From a checkpoint of a small multi-label image tagger.
Model: 10.8M parameters, 48-pixel images, arch vit, norm layernorm, moe top_k, num experts 8, width 384.
Rows from block 2 of a small multi-label image tagger, named by matrix and row number. Rows with one number within an expert belong to one neuron, the router's apart. Each number is 500 + 40 x the weight over its row's rms, rounded and kept within 0 to 999. All counts start at 0. Numbers have three digits each.
Before each expert's rows are labels from the 100 images, of 14976, where the router gives the expert most weight on average: "responds to" is what is common among them. Only what is clearly more common there than usual is listed. The data: photos of plants, animals and fungi (iNaturalist). In brackets: how many of the 100, against the usual share in percent.
# router: router (model.blocks.2.mlp.router.weight, 8x384, trained with AdamW), inputs 0-191
# up: expert up (model.blocks.2.mlp.up, 8x192x384), inputs 0-191
# down: expert down (model.blocks.2.mlp.down, 8x384x192, transposed), outputs 0-191

# expert 3
responds to: phylum Tracheophyta (28 vs 7.3); kingdom Plantae (28 vs 7.3)
router.3:421493447493451534492512543441485498538529482547538512480496447492485449517559503560471536457527461566535628484486423408519496552489518484485489484412501567474469586589481514542540514528554482528516521515472466580495551496479470523515520504513555577473526593442437469486443460476476496448521485451471499440471539613437486387510491443459474482463517424492507468436525515510473548502547496558485460503478534497504480491479501541504535547473491441507464547544512451455459529483470454426466479468514475487574522516540343545571592503534508499529505462495488480478555486536537578474
up.12:530430504398540432505515525500532506518376525458550488492538521502498512501480442596428462522521497499455491473563487505513550518422503471493540511486438562524396598478512481494546499489472484512538477486450532441513530466480490488440536494502461564471486446564539547486464601509562471480478479531432514481562522467541454468489483464527482497547508493506504502441526509465482514467524533476526559463443443413513463487541523492484558353500506555462492544580520509489510559449507495455463506515438457401471511458542543492524510503447540459472479546547526487451505488489490525565
down.12:474479466540522468470551553506485520556565418466485460520548523492494486529463513499489548482493572507511534518547472516521526494510522563522500485509517469513441547527494499460447488481459516480476528551544449508501432528453433483441498499559577502509499463457500432433497533595414490583502560459455450504462544506601519549524494540511515518498500538510441447560376526523524549457542494466458536477505500495410511487509481534520468464445480480501432484462514513543514519535508467563536551498523564573509463500485489526540427536508396509548437553528489421523495482501501529522
up.13:567514530417534539548501544597505484539525470477475553483515451501525578524542603486492505501486451514468479537465570498455473521494474484489528561512511491539491526501447519474495507431482509491531544450485488494514469452534496472547500518478489452516560551514507512413517574553457499547509473487535512552534453468550459482469548512537480480537463510490485457394510446529565541503473528441439539484525449539502535502492507476505531397535484546422440437436514533471514487510494447550518504523561450459493498520387554439529535512563523492528488571481502475502521469599535477475
down.13:497579481459500478541509496504469567468476588536552539522489528492449451492493429516465519498478505497534499535607540489493540494464524485529425519539580517497490505497470524420467489531470486508538527527448522485536437464504479582512477450490558455511399463484548496502430518418467528556511526471512581453442505502522482513584496448456509559522505468505503446487513516478533527467538474531477466513393496488428498466460444515521472494479572512483480533591481588469378500466537501399546448480493458529568538514568525475510559570524529483511469476573446476544476442438483508491
up.14:458521501530585471446473441425477465491475567556489565502520519445535542583467474445505562450523517450513472493493512515471550528550483463560518553463546475473534456454474422570503545522478515496532513557464524504517483537463533455516441524470499527460424442481449465526485496480531534479476502502461548455614478495482504437607499489488442461495483516427520508500485504471534463568526434569538517533449470509559464473463565468510511494442480457542519507516524558457532548527449447529504497455508434523438444459518476503551488496484502424490533508524460466479527526557461567429
down.14:518464502492505525536522506509497469428492524544490484559476465537432470510616537460421465496543516496482450579544504547566483522526534517490540496601469600495442420461511564588437475455477494492489534460414509461552478565533524557550438507487475483500469522473524509537512532496450417425520563458502473482492477462506509453406480456471480432506500506505550514512556457553488493429508528452513549467530522529515487523518506492527495534545519480500481472534506523423413525512440534514598516499521500552521499452490507451505502518500497508510401534499536511544458420491576462523
up.15:559503505436473501490492473470534495501518494529510471503553484529490432525520564466509519477489534513407478548553519510436535499480430510514555503565500495458534463537484476508503468516494486544524525479581495403463510504491485486535573490475481502511528504464535605487521546491451537499404596482553513563513525512526434436500432511499493580478567498577480422514505465583501548579470548587544530452463494508526448469524516488519472482529491459506502590467528493526454530468515477450521465475476496501541524497539470501418451407499463514485486441509498445525536437537558505484
down.15:538470497497548520555535465503522494412541443344474589499527485510518565464473460476454464506464449523530567475523537512544437531432572527543557473496531476523557565370508493436536524487456446520431511511485553446427529521515437515461498503498488429576476529496503529463522478499452456478492439508552508484474559508510513580535536527521449469542499469506575450466545580498428462489536500468558463504603558471515517481471501501448449549528460453542503477573511562499574516456581469510546483582547457492418493541466596462548441519525492419564468540563555492520555468497475471572
up.16:513547508527432405497511532490550456536484490558531489498505488476476495549553464462538489466522486500475626549578523500542509448572435517477548475518500426486552455474468454433488540556547505472583480494455470485474442488492542519369492563566434517540535467506483521489421517503490531553490491531498506580461492513432450473408480518488550485488426504568414498492486493501457467501521514410610520497556457511513594483496460431495533495464467582495530589528534563508533548447493539478512503529530475515513494526460535506477487487534485478523457463489496541486471497537491517475
down.16:500524519508484500516486481482536503473507494487506491517588535485462527525530554501515448491524517401492488440477520486435505523450627497522539483554508509466476481536601411558538516479498515516533534470496490457517533460542518511508453531475507518520477467505506480516509487508425468450518520407468562471481504565448608519511486499545453466464544574463464546480548526506437480485500499489531479420529515520498557519496468505518536494455528511468515504526485380508514546519608547511462474446482503491544543536473495565563531424472487444489456590489439471507461489522525478431
up.17:466508390482558463533476531483589521477524519511542519522479496465479504472492476519477568472534474482472570464466455497590588470519504492501451477510474523451465509587590527557439561461538531509475444480542516532476458409485460457450536473569514472524476525559470543562497532465507502504526508416524502469479481547489477496541499504485539502425421518513533510523477491520555538545516423537445484527528450494511589492567481461388474466453546491514503541519486485547534508515500460522464512545540553528528562547531524493568584505481461467509521529532508455498459524584492536498
down.17:505460588508486527489498496461454511468528451480480418498494445481410514555560439479542456471550498458505362528480491481494506519425536532393516516478471571455420514496471526552537500537473517550479575536564571437528540508479513430428532535473545490521476475468518537527458482444530417561541512519522504492511490429471490515528519477478539479508552523505403510548521521507480523464598553480500543566555483475513488497464461543548467500542536480543556455505508431572559507481480512543468521441457554476487534493449515579536513475483546513537426457512474536554553457514457480524
up.18:449431481499482503414542483478506479496473485529553517514536535530474504475432445526462435530495520488489502454489517515554473424538493574494500464523461438504529494507559461473502510507462505516488536475551484475527540483497465581534521493428505576511505488537520499586453589524470476439543434506448451498472574458469545503513463472503516487549473502620540463483521507510546514413519416514476519437561531443464516497537504473552479506474537530479525478451521466472495479556572519538456565478396549539556436501521509509517546472487540460410439600516566474475493471532447457451
down.18:482521500473462480561472490490494501484478610474468509477532519454503470511490534523470438549470453494485480493468531541499498582491536460479520491537501547397428484508506524444461511532522489499486448472499515482554505518481547544485435471528494412459497491565517451467554506555574480557513503519547507522509510442506550533480541482507440590549489477480516455500427487511469557513524541400520518556579457537551493509505484504543576520526556466495454546507511564473564553548513567528555570549467431524382479451403517533550557481434537502495530517495495500463551499482507470458
up.19:435509539476463518411503521554543490529488497499489479561495491449486532540436514485538497587535540537507516517573443533467488493469564504525547399500516510503523436470444496519496526450518517500529399539473427499493473424511505457512537641448505500506525507508535504477456510466445473506492461439512502481494454498540633505579551476474504533501555499501485513531488490444564511486491494464377493538526483431484591466493450499506443523507447508517503488533402522449451424464505467553482452519578510481500500468481490508470495469470504544468512558589467512479452578528489556492
down.19:489599434469527440532584519461489534530400518512457463504392474495501515552510530506502491441516415492488501523454527462478470474548552502419483491464490487537448454473569479583523554508529550536499561497528485459542492494490510562560510522483526466469474487497590556414419536526476559461501536508507502499510438474473496487451538493507473478444454473492455512457549458506464465473497465492507522459557487576558444485495518456490459426468502484478451464481551494515546516542507503527520519516526536502545518515515499495544497508517556535436524492497525430533490458576522477489

# expert 5
responds to: phylum Arthropoda (73 vs 30.9); class Insecta (69 vs 29.2); order Diptera (25 vs 2.6)
router.5:514500572524487507503510533547500452559472538474517498564513518539511573489498518530494522479535552468554440475510472514505507504567521527472464512544486484569530506458462474503481401490487571510480476462482532507483490485473585445551508517551549541551472514484486450490522460506552536580494525517442476445427534504540564574505516519558450504498495433508408540504548481468508443459493610559453504491497486537548472536498498477488466518496535546505557483540495541560565502551485456448490527496562513538525519512496528510380494447490530502455443463498465529465505545458530504563
up.12:538478481402565507484535508458568571541570504517416504508506499501527555474492444469579537480420455540532442566546463473476531485570466490507502520535515497527455519508530494567518489529479473488476477479525509531490491571525469518466513441523489460500508573501553633496555483496487458467455502513564464482478536574517494489496583514457509500452536489492473488536487458537490499464453488507481504462542486522495482490513401485438501487457546493573515527522480474472526420491487520472580489616491486506479513499420509423476465518528470436464467457491480498556470506551566459469
down.12:457487504560500550499494548527515456480517457439498505576504471453445510440514534509472498505496556481524446454465485479518523574522534490536512510484434571449559458463495570447531506473601458522461535528502551572414441543541456543429522462511466565482445430513504485451493496563490503541514514503445568485452475579587542376454488547476500552406487608560538530417515492412523537496501524403485542540506562548462557462503524522531506491505501504482508519504530496421576484514471438561482501464489477508530560556518416505456487467472528475478456384493547501508521526536463560617
up.13:558527511547532542486465523554561495463470495557540555581440584489463551531531532538484506481507520531520488489479568492455566524436451475536526495503500515524511472481481484513433563560459428482509458535499482467484483516442436515495520479460439523457489557474479460495526534487474561484540500408375486548499519530430448420476434510471579473539500535508554490508547487603550489506463430511541510441561489537536534530407477505495505531542529466465464538573468551483487486501526509420523518478457558532476546502524569444472490549517539457468504506503453501474518460609462516493
down.13:466554463490534510491547601506491519498433500563472515502468552441447395499481563410415528479583560400499502498497432459508608519525502515500536455453426558511493457457573484441452528534590499437513476521461531515534499477512507510537479470516437442440518568454560537560489520468458478558524533470493488476453529485568488537478489511540514550518580463516508451483513491492485505488449485462563470520465481503473545445482554551520486486512425606435481481476583518510450520458426424494486479555498479542478487506509489577529573504536526459518538575423427462526398574451433508444
up.14:580468522504551452496551538517451469467481502488547496506497520462551444524516481549470523487497533535502545487453548488529459530504505478447474578488516384458516461475458529535498511464506486518465497518522517500526543485543500517446452479511502483546483469501507491477589485517476536406523560468512498527565510519474521431666437495497464562541455425536489522598458476514499456402577510462460463496487532412537475476512536490465516459504494449502418499425576535455491459543513431548530480443510503570529509514496528488491504560536456523529490539493485469436430496564566533552
down.14:496540491495478522517488468524474427490519536439518455513500541484402571455532527528515556546511492512458491532552490485439493427516528492515529503646494516541489505483434501488495402500478533509546541511530558490462476495492480482566528525454543554524528502460565527535462530542512509529495451556468494566438531453501509470501488464468497520470533536469535469422532495506526521503424537546534547468419466441473522514471471481569520507502527555562366473477459508540511517541484421512485436418478497521494548539456547533436510473513586426513502527566501533505488491572509424437
up.15:504478543495508437548472461506450495561492500468526537492533515488558517484505523508487518563483492482536511585445518462497492484541488550480508533523506434470525513503484445511451463556504515519439502538476445474396554490464494454498451480538487582507473542562511508570549513482453586512491510444502506437550468558459489526494501535455480505466414441521577477494489432520509473465428483488537508548516443542561495445490502516607495441519457454491511499492552468542527497432463511484494447535481471519461527470463493426485496477485487486517491470558483470523500481524499496456
down.15:467428462508561581449519536550518518536551502509554452491524537465444530467500504502472530522459533496492452505544532475511522570456569475516511490527544450522557490500471456520520499480454484474495495418472580473509514487440476494496501442476493444503473492516523448473525531542478513555507496449511493569470536444533584541547411577518566497564489554569510521504505505454552468528543554443542512508493567449433477566469452531556478521487478543514484481504509518485469527565464440471511515472514524501515452493515476493573523555525517460610471481460400441541546495490549500509
up.16:578493570529466481513428514494531540443459535473463563522500513478511526499511554424534496558481526527544532517459500380509545568464525461456427511334541544537499433519513460477499434504543502534511475495505583499498542530528561527427475513514505447491478521519485535539493577469544474471600435495533537513440535522429572498512501504532497526475528415534560497473495467482467508418543504605529498530491490508487504523481555497523528492467500482506513510514462498503470549440449538504465545491529532550549466455538462473527519473450443506465544528507524456482544513444460393578
down.16:574504515489483485519454572489509495433444540472491528497441470502498485517443487524514587524481493446565402596537470485504575486507457451518513494477436495476554455497545564440456570434477460512538550542464460567519556477521485413489462591462572528554499456507478479489451510405464493568448511501467486527526458480494502499465497505494548508505565495538483564506443457488456518477585563426497475488495575473460545467492499415485509465510477567538555528553460493498489489434515525500492453503497494500479427484493512554539409488473498503504583498504503490518479471436536515490
up.17:485546479497491475554512538530587570502487481501502482545497410495496535482522546541459549481556531493505543552528529527576536485494514438461490551509497549535565468543609454569456474488468551528506580497494548505520545470485499424422512497503450474469534503510472494438475515460491502442484444532502583467459506463509516508466440517521508484478449452588500522490522468469550533542534492486518502485513454495460481403518452500447439508474508513478501450502498450492484523490472549490535503495506487474518474539528556541552619561462442453498556453469527536497560552587396561496
down.17:548446554436467455491471506464490514513505482479550487543497477480520454490560531455432524509463563521544472517426510447516517506472529536512485506477487520503440490434451537409500460523467507476580463479506466478494526525445497500487551507469527475504518493536489579484501522494470548491506542503459526521459481543538420538591467475494519469471492537428492510520515474489432485491510512513570536457470529537462490502452536475552471517438511505541449501563504479538505373494405524483439488491408541573558482509482509489529514491487606528463473559470524501492508488478544471515
up.18:393492494536522544494606484489567412527494512581526471541550550440474489514454521589479471480482484481478432447544500577503497440479461534489502504505464475423462504575470537519519451481510517510412505507468491458558498457525488514490565502546517493539473497543518507505471497547473493518545506495542571468568501502469484506471501472460518529475497458505447463508481486566500482458473588513446489471507520453533480459442484520544502467495487416559577524520499516502465455506474547487511528540506538503458552479464494560396480496542511460557557469569477488547590540524503513432
down.18:541500467508492535487425538481524581484559484484471492524458454568483483513475489511473560438500508420526449483487490460576541496516479470482510390501482521499558472534480445457488503466518525499450491520471514479463522546517437498543542520519458412493549446545484494498512463443544542484497439489513510484571434568491512537507557500478528507475569551525481454495520500424448531524521496513527500488549476471570494503428482510542532499449506579527549466477499550499532450515471442467431443485532520430449449562544490426543481446451581480432520482492472502472552480523511532522
up.19:504551477511563533547524512480506493523433512509556496508494471415509504471518469534520487493510522515514500487485519468544517561516554515474544540516595494500467574503486494577565487492429481488506622523504472503517567508436522455454587486493526436528464494560516459585536429533505527515517433436441483407471533491461562540528484495480443498480420459509528551507541492553526444439587471505502381541509464530510531434454552473483463479517474519459487513526481500513494405512517399508534473524489481450421563517453510457472508516535492460617465468440519510586513536443521553484
down.19:482490546452458415482561517479581495494589466471485537522525566521495500425518573463530512494449435560470467476505508553516422423488533543560496503477459563510504511451537487434513433509521539445523514499492475520509510451563545446504456497460500470427508481486496532401407502491496497498514493441480444546496488506436535475532501522540532530450570551532523521499459509520486532501449539451507426482478524477491495481504397514566500489533592470505509490455498485585534494491582533555478476536526508504438466422477475514452500530520478558527494518527504497453485545527468476543

# expert 7
responds to: class Aves (98 vs 55); phylum Chordata (98 vs 60.8); order Accipitriformes (51 vs 3.9); family: Accipitridae (46 vs 3.3)
router.7:500547537446509534495476452459378455552454460484505470481492533550496504528619500574582419480469487520442517421571554567536524464465473547563489467540483504593500549527467476434565472459484475464494501463562511492491474532472510444533465554574436485554475458529524503532525553503522516499449490573552533541478541482531471628522570475488513414542473467535446540450519536475505498446482552469511505390474510562546498506529554525467549533451445510455578437476522497488568558474514481479511525556441525399482503535477538534444479498556530452567498540506583447484505474511519476526
up.12:443542492543468497527467494459473469469456512440488468499452489483501471498451494494556525550518482536458506497461565554514552525490502558502466557541513491516500492444479499540504457533483466470547552505472474498451456508526455514441502553525474561533516536548514513593540536496438524455498502458449471473423505497524533452541513549521491519579505527492495479449494523500595523550515488521486544513541445552514557574484530414563559450445464525490485524478443542578512468516457547518431540532546508497503546529440477503524478510544497468466492519501548501475503505492467558582
down.12:529514552545474584444471498502521474452527507525523431493531497528529498532592429542646512492479604496483530576496501490493477514564435502501547484485443487485442546512535485466511506505437514527513487497443561486460458470414517482531563536506520422562538477516507466415471467537510493491517482521501503479523519507534522552444515549504538448497437531524598598444491476525421530541500495599541478449480526473480469550516409458515498504534407527481530486524547568517499495470476560464550461468510466510545423508492523480556479457526457490521453498486484442514513483486500422580
up.13:511477481534462497436486504534480509497558506521446519442568530532521518505450503481557488549499486439536582483423472474511526498513479595515514571507486525575520552469516485421502500482559501539534481522522534560484498521529481494561492505492474507498581474516425438468479511558498538464505475532575522516489485502434461556488456538515494503495484502482513497510438474427489497490506501529429457495561415437475501508585560495529501515505421529528486504492519523502514495504567522492459535555488449554521456435473516452491378531540474530513527488466444579432550455508446467515
down.13:452525505488458433486498484396547481508502480551531527475524546500500448482433447499517593446461426583469535520436590527450547500526520472499486425495506481579478492559513520506539532512473507440437538474527500502408469501527499480458524465458419497436485506568528468556526502492501500471437454515536552560482489467548498520480526464480566472545507469545455562477495513511468484489436558510489506474468564484568572513491481569550564511477502510575514479464591511494535552503466515482466538509473511458522501608491478467575508514519489509455509489482508528584472601480494480465
up.14:495499560513505467546524451515438535505477517518488526506472528484453521538501463591553511540576529476557545456511401547523529488488499451412465437448514456561510504550467539503439499472531408517554491542496504467523448487527439494530526506532558412506531516575530492478506561505471446515526508498467539491523532398442497479495475506445517543475521520473482491517509485464518506450442513450511476422556490515494563568444525565516484530551516499491495447516505484485395504513545451481522475508475537507449504547450577458466478514456581480519479495492473447532473536531485456552
down.14:498569483460477504498570513472569536473487562479538556540512542478536575452462545536538526500570500515552538488460472479506521525429552499514493485521468507529531469507485575488490499457495415491516458516518522612479479608540465547484483447531525469546490495488586486526504501515582457455457481471549479500542527373493525498441509451465492514473458481530500449505488558560501577447538503458597522518610548499480514523527557459550524479483509484478578504489496492519537522431524466456491541538460437442455524493490563523480466525442437518520474480514505519540504490454507526507
up.15:526570539509535593479570421494558482513564575514575493571514572542512523543496508418482500536501500505543470488529504506484455488425458526520488477477478535603468511504459504477490492491429432458541486504494564470452497559511485521479496546555498403518467409477551500472575507521492476518505473496521487488544511477536504605547478524502501462474500453570497493497473538472519512517492549490519512446501541487510537569523389395473523464471544488511558491426548468559504532477521569487513473545472508505408486436419589497415521544511519500431434474479528490434521517488456565520
down.15:492531463468474498610502465553421515524458468526492448437472485542464540493500484508533575519510530502432525396516541535501501556590516492458497467483550546483533566492457554527511470499538559506490440535450468490563525500425518484547484478479444482432427550501450471572545455512497506445472470476468442564506532506447469480452459593499453516494571525470577519494512479475500543573431499493443506525514515460485483477501488499513577550473463506464519485502513494487614488514561456527476525502509458508568488545604434488508503434514501396532451442550502526491501448457476512498
up.16:506511490501452480482529458501514567548525454518522500544565508499483513494521490550517475513514506425426469496446512454500549557472519514512518503533555512534537545604585481496481539544468481514570510499513406412484545603474454514475499456510456459446554501496480518564506518452500455435486523505531471487519468512503537558516424579482525453493470491467475500501450470469515504527587468522489516506505510497457491521513502468494535506507501416495573391472492483591514376500492466508478484470500485464472510550474447477519528502511545521501514481513500562562472596564490512532
down.16:553492527398541528538484516510530451517529444475527436440489537523520534525531482440557496488509490443468551494504518448593559529484533448486519503588505480443459518467517502509525484440445580480486498539506496436524530486427512489480479444530509468551491438439443511450388463546519548486545523540550529502503475516476523470467458508452514500508508514521534534455492558530462461548569492523468465508522511453509512505571452477491554518513535456492492516453520537483461473519521543543474470429549496481464472495520491533589572453455505513519495491443541506428460506585451512490
up.17:455486409522445477421555403548475457549481525538502515514458535529479511506539488513550552448573531485488516440522461532512553498422512504536483455525486495508498485580447526566416491544499457531422475440533496532481432542450494516478521553503509541475515533423582498495516505536492446541528497516493547413499476445466558515455512532460449475465482523492500483495546499550485563515506559449453447547579435460542517509476469461491504545489508458540519449440466539492487535556497553536587553427547442473438501523476466468474504504435497505505458447573552489488540484567513499551
down.17:544472543474504507510583578472557485432516505536542524520542478443592442501433478479459462583503535573496494570433466559542432473546545495515518538453605436453484508516458531522512460498466477508460442598527483483537482453518519494477467515510544493494512470419501448559516436462420495540468526453470524461455465534481424413477519500517440498531481491531516493439519471524556443463506506518454532525484466561425480562453496486525436476543484512545544464525492515477446493509494521476566501517463525478573484495463482484460471504549487570518501538450378527517492516432492557520
up.18:508527567489478481577516506508586517459389518480539556497497495499465514454444516489516572596480471420441494470538463478509504495551529517403500473475492528366497488516490493484525543498492515459530506483470430497575511528573442504460531488473502480365492414556465498415491452453469579485552468523493503525422504524491532516583485470500467517491480488556522526471516520524446439449546546454480503474538522523546470524494565453492542492465515624549544567449578476480463520484479468445499483489493433507535457507444552419479497542491430465443419494497477552475479508575506525517
down.18:477451536455466527458378641645496510539464488474532513536499471500533485480546541459360529507527544534430551482499527471456502510528471529569443464512458510496583471510477548526511499525522483511451408527510519411511494450477382421520525573513581480564515464507493504504496507442542461479508545461480446500550440499513513484463509477450434430540519514445549522491524485448489518492569517498467484551404503425492535453495452417484499417546500565510471507490551487451499516486534537551474575499439535406525462465515542538566539489505569570505475515549546547525481490479457526507
up.19:448489528466436461482441481501454387467550514464529466500472513529521512473544469536460528411558487513549588539533511510485521523537478465493473528488485468529520481502529508569491494476548443534511531546427525468515507467436599469493470427471446489564513537462540514501531432488469443476494524483493466505491510604484531570605432522518518478463463533487436546496482492474487539441512503463466449575445523535491520474572564565395507507468512576565493497517482516491509489509529438502499506472545584531455508451492530455632560532537474486461586452483572552490505457511515418449
down.19:549544534525462559529581492433456487433542483524495517515490505533574517498489441558552506502492464483430597489409502424581550537457492554529536466546478512525484400460469535520517446409464482484445421544487461464492529557533422522512530529517493496514477489511490541531545421368478497494486503504401568527509565542495494510506519474451497475487531427499480425544550502471492479524536489471528506563406520479535483554435485479534489583440510436493552527512541472513484521607503450477488498475508481458522530481456437535484531403518497442496563453422502497522487501534540561506

# expert 2
responds to: phylum Arthropoda (77 vs 30.9); class Insecta (67 vs 29.2)
router.2:566497479487554474466482453551512497496493499503483445443438587529498543487491439447483457579473537473469484542467565584491471458494477462469531471573533449527513422528522533452457540526479525553497486498540492487569524462514462517509479533470481502469466391539499500589496537483531490480468467528498533642521498444525431505503416521507515525550485552513512469567428518463464530501490510460578473474506521476438486461591514541459507423507486529521442558479526467469467472481457567543455529508484543463442491471474504470524478493447524572498528563479501575501479520497507452439
up.12:465459421529543536516517461455531506478426518507437518481501506468501422566559446626598575455452458411544506587481530525549445513515514491504506503486546435511535465521530529484513442531561495466432476575478525606521491495508515563509494471528449529499466505519446520442505528549469559508487480498483491482416515480488549477451543454521468490494457489470468534548533483501539480464513509477391457517526439526531535435530593444519522504452529569467496522440515521496467454543437415518433559471468459445442475499479477467590477493444506522462562533521492517442490476521521550506
down.12:465530498459522488468450468450529524580474497464461452585549557532476457648557508533486493385458471485468550461491476550421497462602509551515536466508502479432453555565513482521538474585500573498516501525505550453525466465514531476509441439461481460414489510511515508489520552445486506495539526515516585480515545483503510554445503461569454539489481455514518514467514530451485572491544539503455433471526484477509506481521514525502520413424506459614498490527500529489497478544512459505471499468533486443455573522476562527565440491502483457465558515490494549496530496504456482534
up.13:530542527519469501469470530531523596548485520487519606506381491496471479473572517537469499506487499531499551533458503571449526469462520506520492533591437515518541445513484496423521449475464498528477476511516510448520568443489507494520419499567514540525541431562456493519427526517498471505509542504527465527434399496502481437504566482474500472491463493504520505529479531445479465474510486529477420480453454506475480493498484500469476471551469587406481476518467561499507507540473556575406429500459523535468490525462526492508553572498570478497571531496550499461516457485494497468
down.13:472453511557526412420479493547509445570465489485501501433423532491540513475522559490410546595542492521480500508545557558552541548466503516522542536467502514561528549579520497543423461479465481474525512483532527508449491493513463457447506431467444512501536482556546464549564498561430491491477497432500498555442554499557531476531486516510497487535546492603532362506526464569454516547513451521463471499446522469514489509506520562553558469471502516438524521448537475492494547485493511456457459467531565497431539490515526555481453480460482586461477500504506438595479455472519519498
up.14:489506495541553514533485421509454485538492516516483533526482425459493429496549579559501515488453491506534457466485510458494453509585506550534553481541537483432521580447440549574544461502474524532450538413472430493510463542526497396560531394488526590482530574542528512519467486509456461503463476501467485494501493505459427508553515487533583559483537483460455521549522518550459456498494514569465453559484536511538536522466467495518439495472536504501522531530549495515462537505484544488477530500484530459563488479576553503614478447460449456508464501544588423505490519506508467489
down.14:413475503528462498442515570463456572507471497508465451493504497502445535503470509463471557522506531482485546514532530459521572539546540527512531447500523515495473511519565486490499485504553428468399420522419541503492472523486498537519498469509452506518446512493536497553529517538470446502468509539544527504478483386479449521506449528427475496451483458459535517464509508556458523518523498541476503467496429508529547557542545534507486509519469511593552452484486448539464509387541453530530456537519513498538514535491492460464471556467519444456491514572451478565491512472498493526
up.15:439496484466452501459493455484487492492492527451534479461502465549539422582517478557520506490528538481462478517534474457540549507476493456524458432510494484496548457522487455477515474549477461523515452426492480472467464479532403474490476542457497544470470500555434455448487476487548456514539508499435483474426471486464479518468513487612553468560524533483480538505540491530476469559534507492404456494516544467524534479579541555449543499463498507436557495487481546546493485546461465490496464479495472494446549465493569468519477508590497516491503505489532523509448493573608523524
down.15:486481455535509488516481478418503501534452496493511496516442512597501487515472531517520469465436572456502573583443506561493574464533490523473488341498504451497533451506453485484473481592497464477546433543516453432478518454476495503490511489495507466456406482520488533483509445505451547535500495544505525517547550444530532468468517593496569514522427466466527455531548525515481515476524552554566478541489490452484435456474492506496508468509491435541543547412460554557498496537457508483477482421526492494537530445493476572574496490497591432483475493553550478543506469498502468519
up.16:487543523498545573498484504466501569462552512484432513556455527465495436435480492483548490507478504656534504497476434493505480508517531544457555533589566514524515434439507430525486562476482458510567490500510448531501490511535479491430554453535494493551498467470531582493483425525427516516449500458547488482518536547554496569466514459474452483551484585459509494453435469506470460503496451509540535516444511504503511642515484423573514481451539517553549535492490524502528541481449515540510521508528471528541475529546387522508533584478547458489499526548443496463513568430507479477
down.16:438478514482475584498517499477487499535522526554558448455532452511543478490444440526561494498524511515535492462514580531540524488458523524484462543509476538458591461509523491400488481492475482527509520503569410452515518526450516523460412489483561486502389454543487512533447523492513519457496495514498445477550501556504487479512488465561506510486536466480506472591473520485511499527579497458405527439503487442498489503482478583441392539505504586521504572472494457458430475540468504526526464491509496476546492454560522517552507533483450439501470497497461508474538514545567567550
up.17:490456538552555515456426479531479475498522521521526578461547518551385583499471515570505510496474428504524525478462513532535532481582510443481455516508490510504486514439537532501570466555502504550434404525483453518404531459463508568476510478508555507505502479463413487451565482505523500476454494516544554452499481520453479471511542493470547476499487415484558547518512551463513493466607485511441509496506512546519546491489524568528519566509485486436490450530439577489451487455466458506468542548479409462480596442492476496515502511501480558455489517513466514503490464450593453455
down.17:497554426560461435469482469403517498530444467494495523581517525493508490510474456513467544484483496499478469501475454530496522428446549464492532555499486535434477446539463509575476441501478501514534540448538450425566533477510444447530489504508511514470535546568536547559575498438459473458586531479484523476478510457477455510443479466483459446495511525506529507498460522479498490516444539459581486448569456446570476494512453480570546467502493490476494476469593458518442522544541524548571503557546580504518506485475522488442589594487497480560441500425432481494523489507468553464
up.18:525432476531515533514503579480502568513539577590592498579553497532492445546469469517518543503505515473441438480511515529501536529570480437483498495527486514460454491544459388550510470535444500518474491445525540432502532463479429511487516549435543608478475519488478465523528517564512524496522523515381565490445467426502424524478510472486594445514492499558441485510483570498426508495485518608518506485486510537507522545484515523469535552488569476507432520511569475499511519426544464430520489537515491399486520491534499520390420480531490485524475526506513456511484530497455471459
down.18:473557519476526462516499521484503453504505545494511511526526527478505529468462513405488481526521450492481503552556517461532612470468532425446508411480509502523454472586397419605476519539568479442522506477460462431561547402539480509455488533475518434538588495436581535494473548494455563529494489464466476532531518511498549475521524534514501575514489496477491532499454515424492459540475456512494496502439507585515457516455524483477528542437483494524449508520506506437440467520496495563524534486610529561484456506525485512399535580521547520499525465482530547523444522524482471436
up.19:531559498487522450515581477468481502510494436507545494529465479494565498551577500494529506563479537427449445533522544508547539533545524529479494528589491534493523521495552514473538518460495496506450504520468536498547550573445485473537516496500507461482511495483440487467557508470457469481482470517563517491532487451432459491508440430542462446460538503511521559481516477430441458449452529485506563485465446509510483455530515433565407482515515453573555433511483503558532521552516496570498480475484548429483621523575456485552553466475480450446565446449508495540512597491446505514
down.19:570481569492555501542456544424465556480502535533555491487501551527472460461545478502508467481544565548441543538475480421482465554440558442453485497513472485449548477465481508480478517434501505453522477563500557516452470486473492493518502459571459608516472439476483485431467518500518543503500496572538441509540484478522479520620438502468485482535484450538432505467502507549499528517434528487497474533491497508507521619456520498550476563477500525513461498500442458499475456461526543494444497536512516418578420522511483440533381499498615513430448536554579496528589511464487502557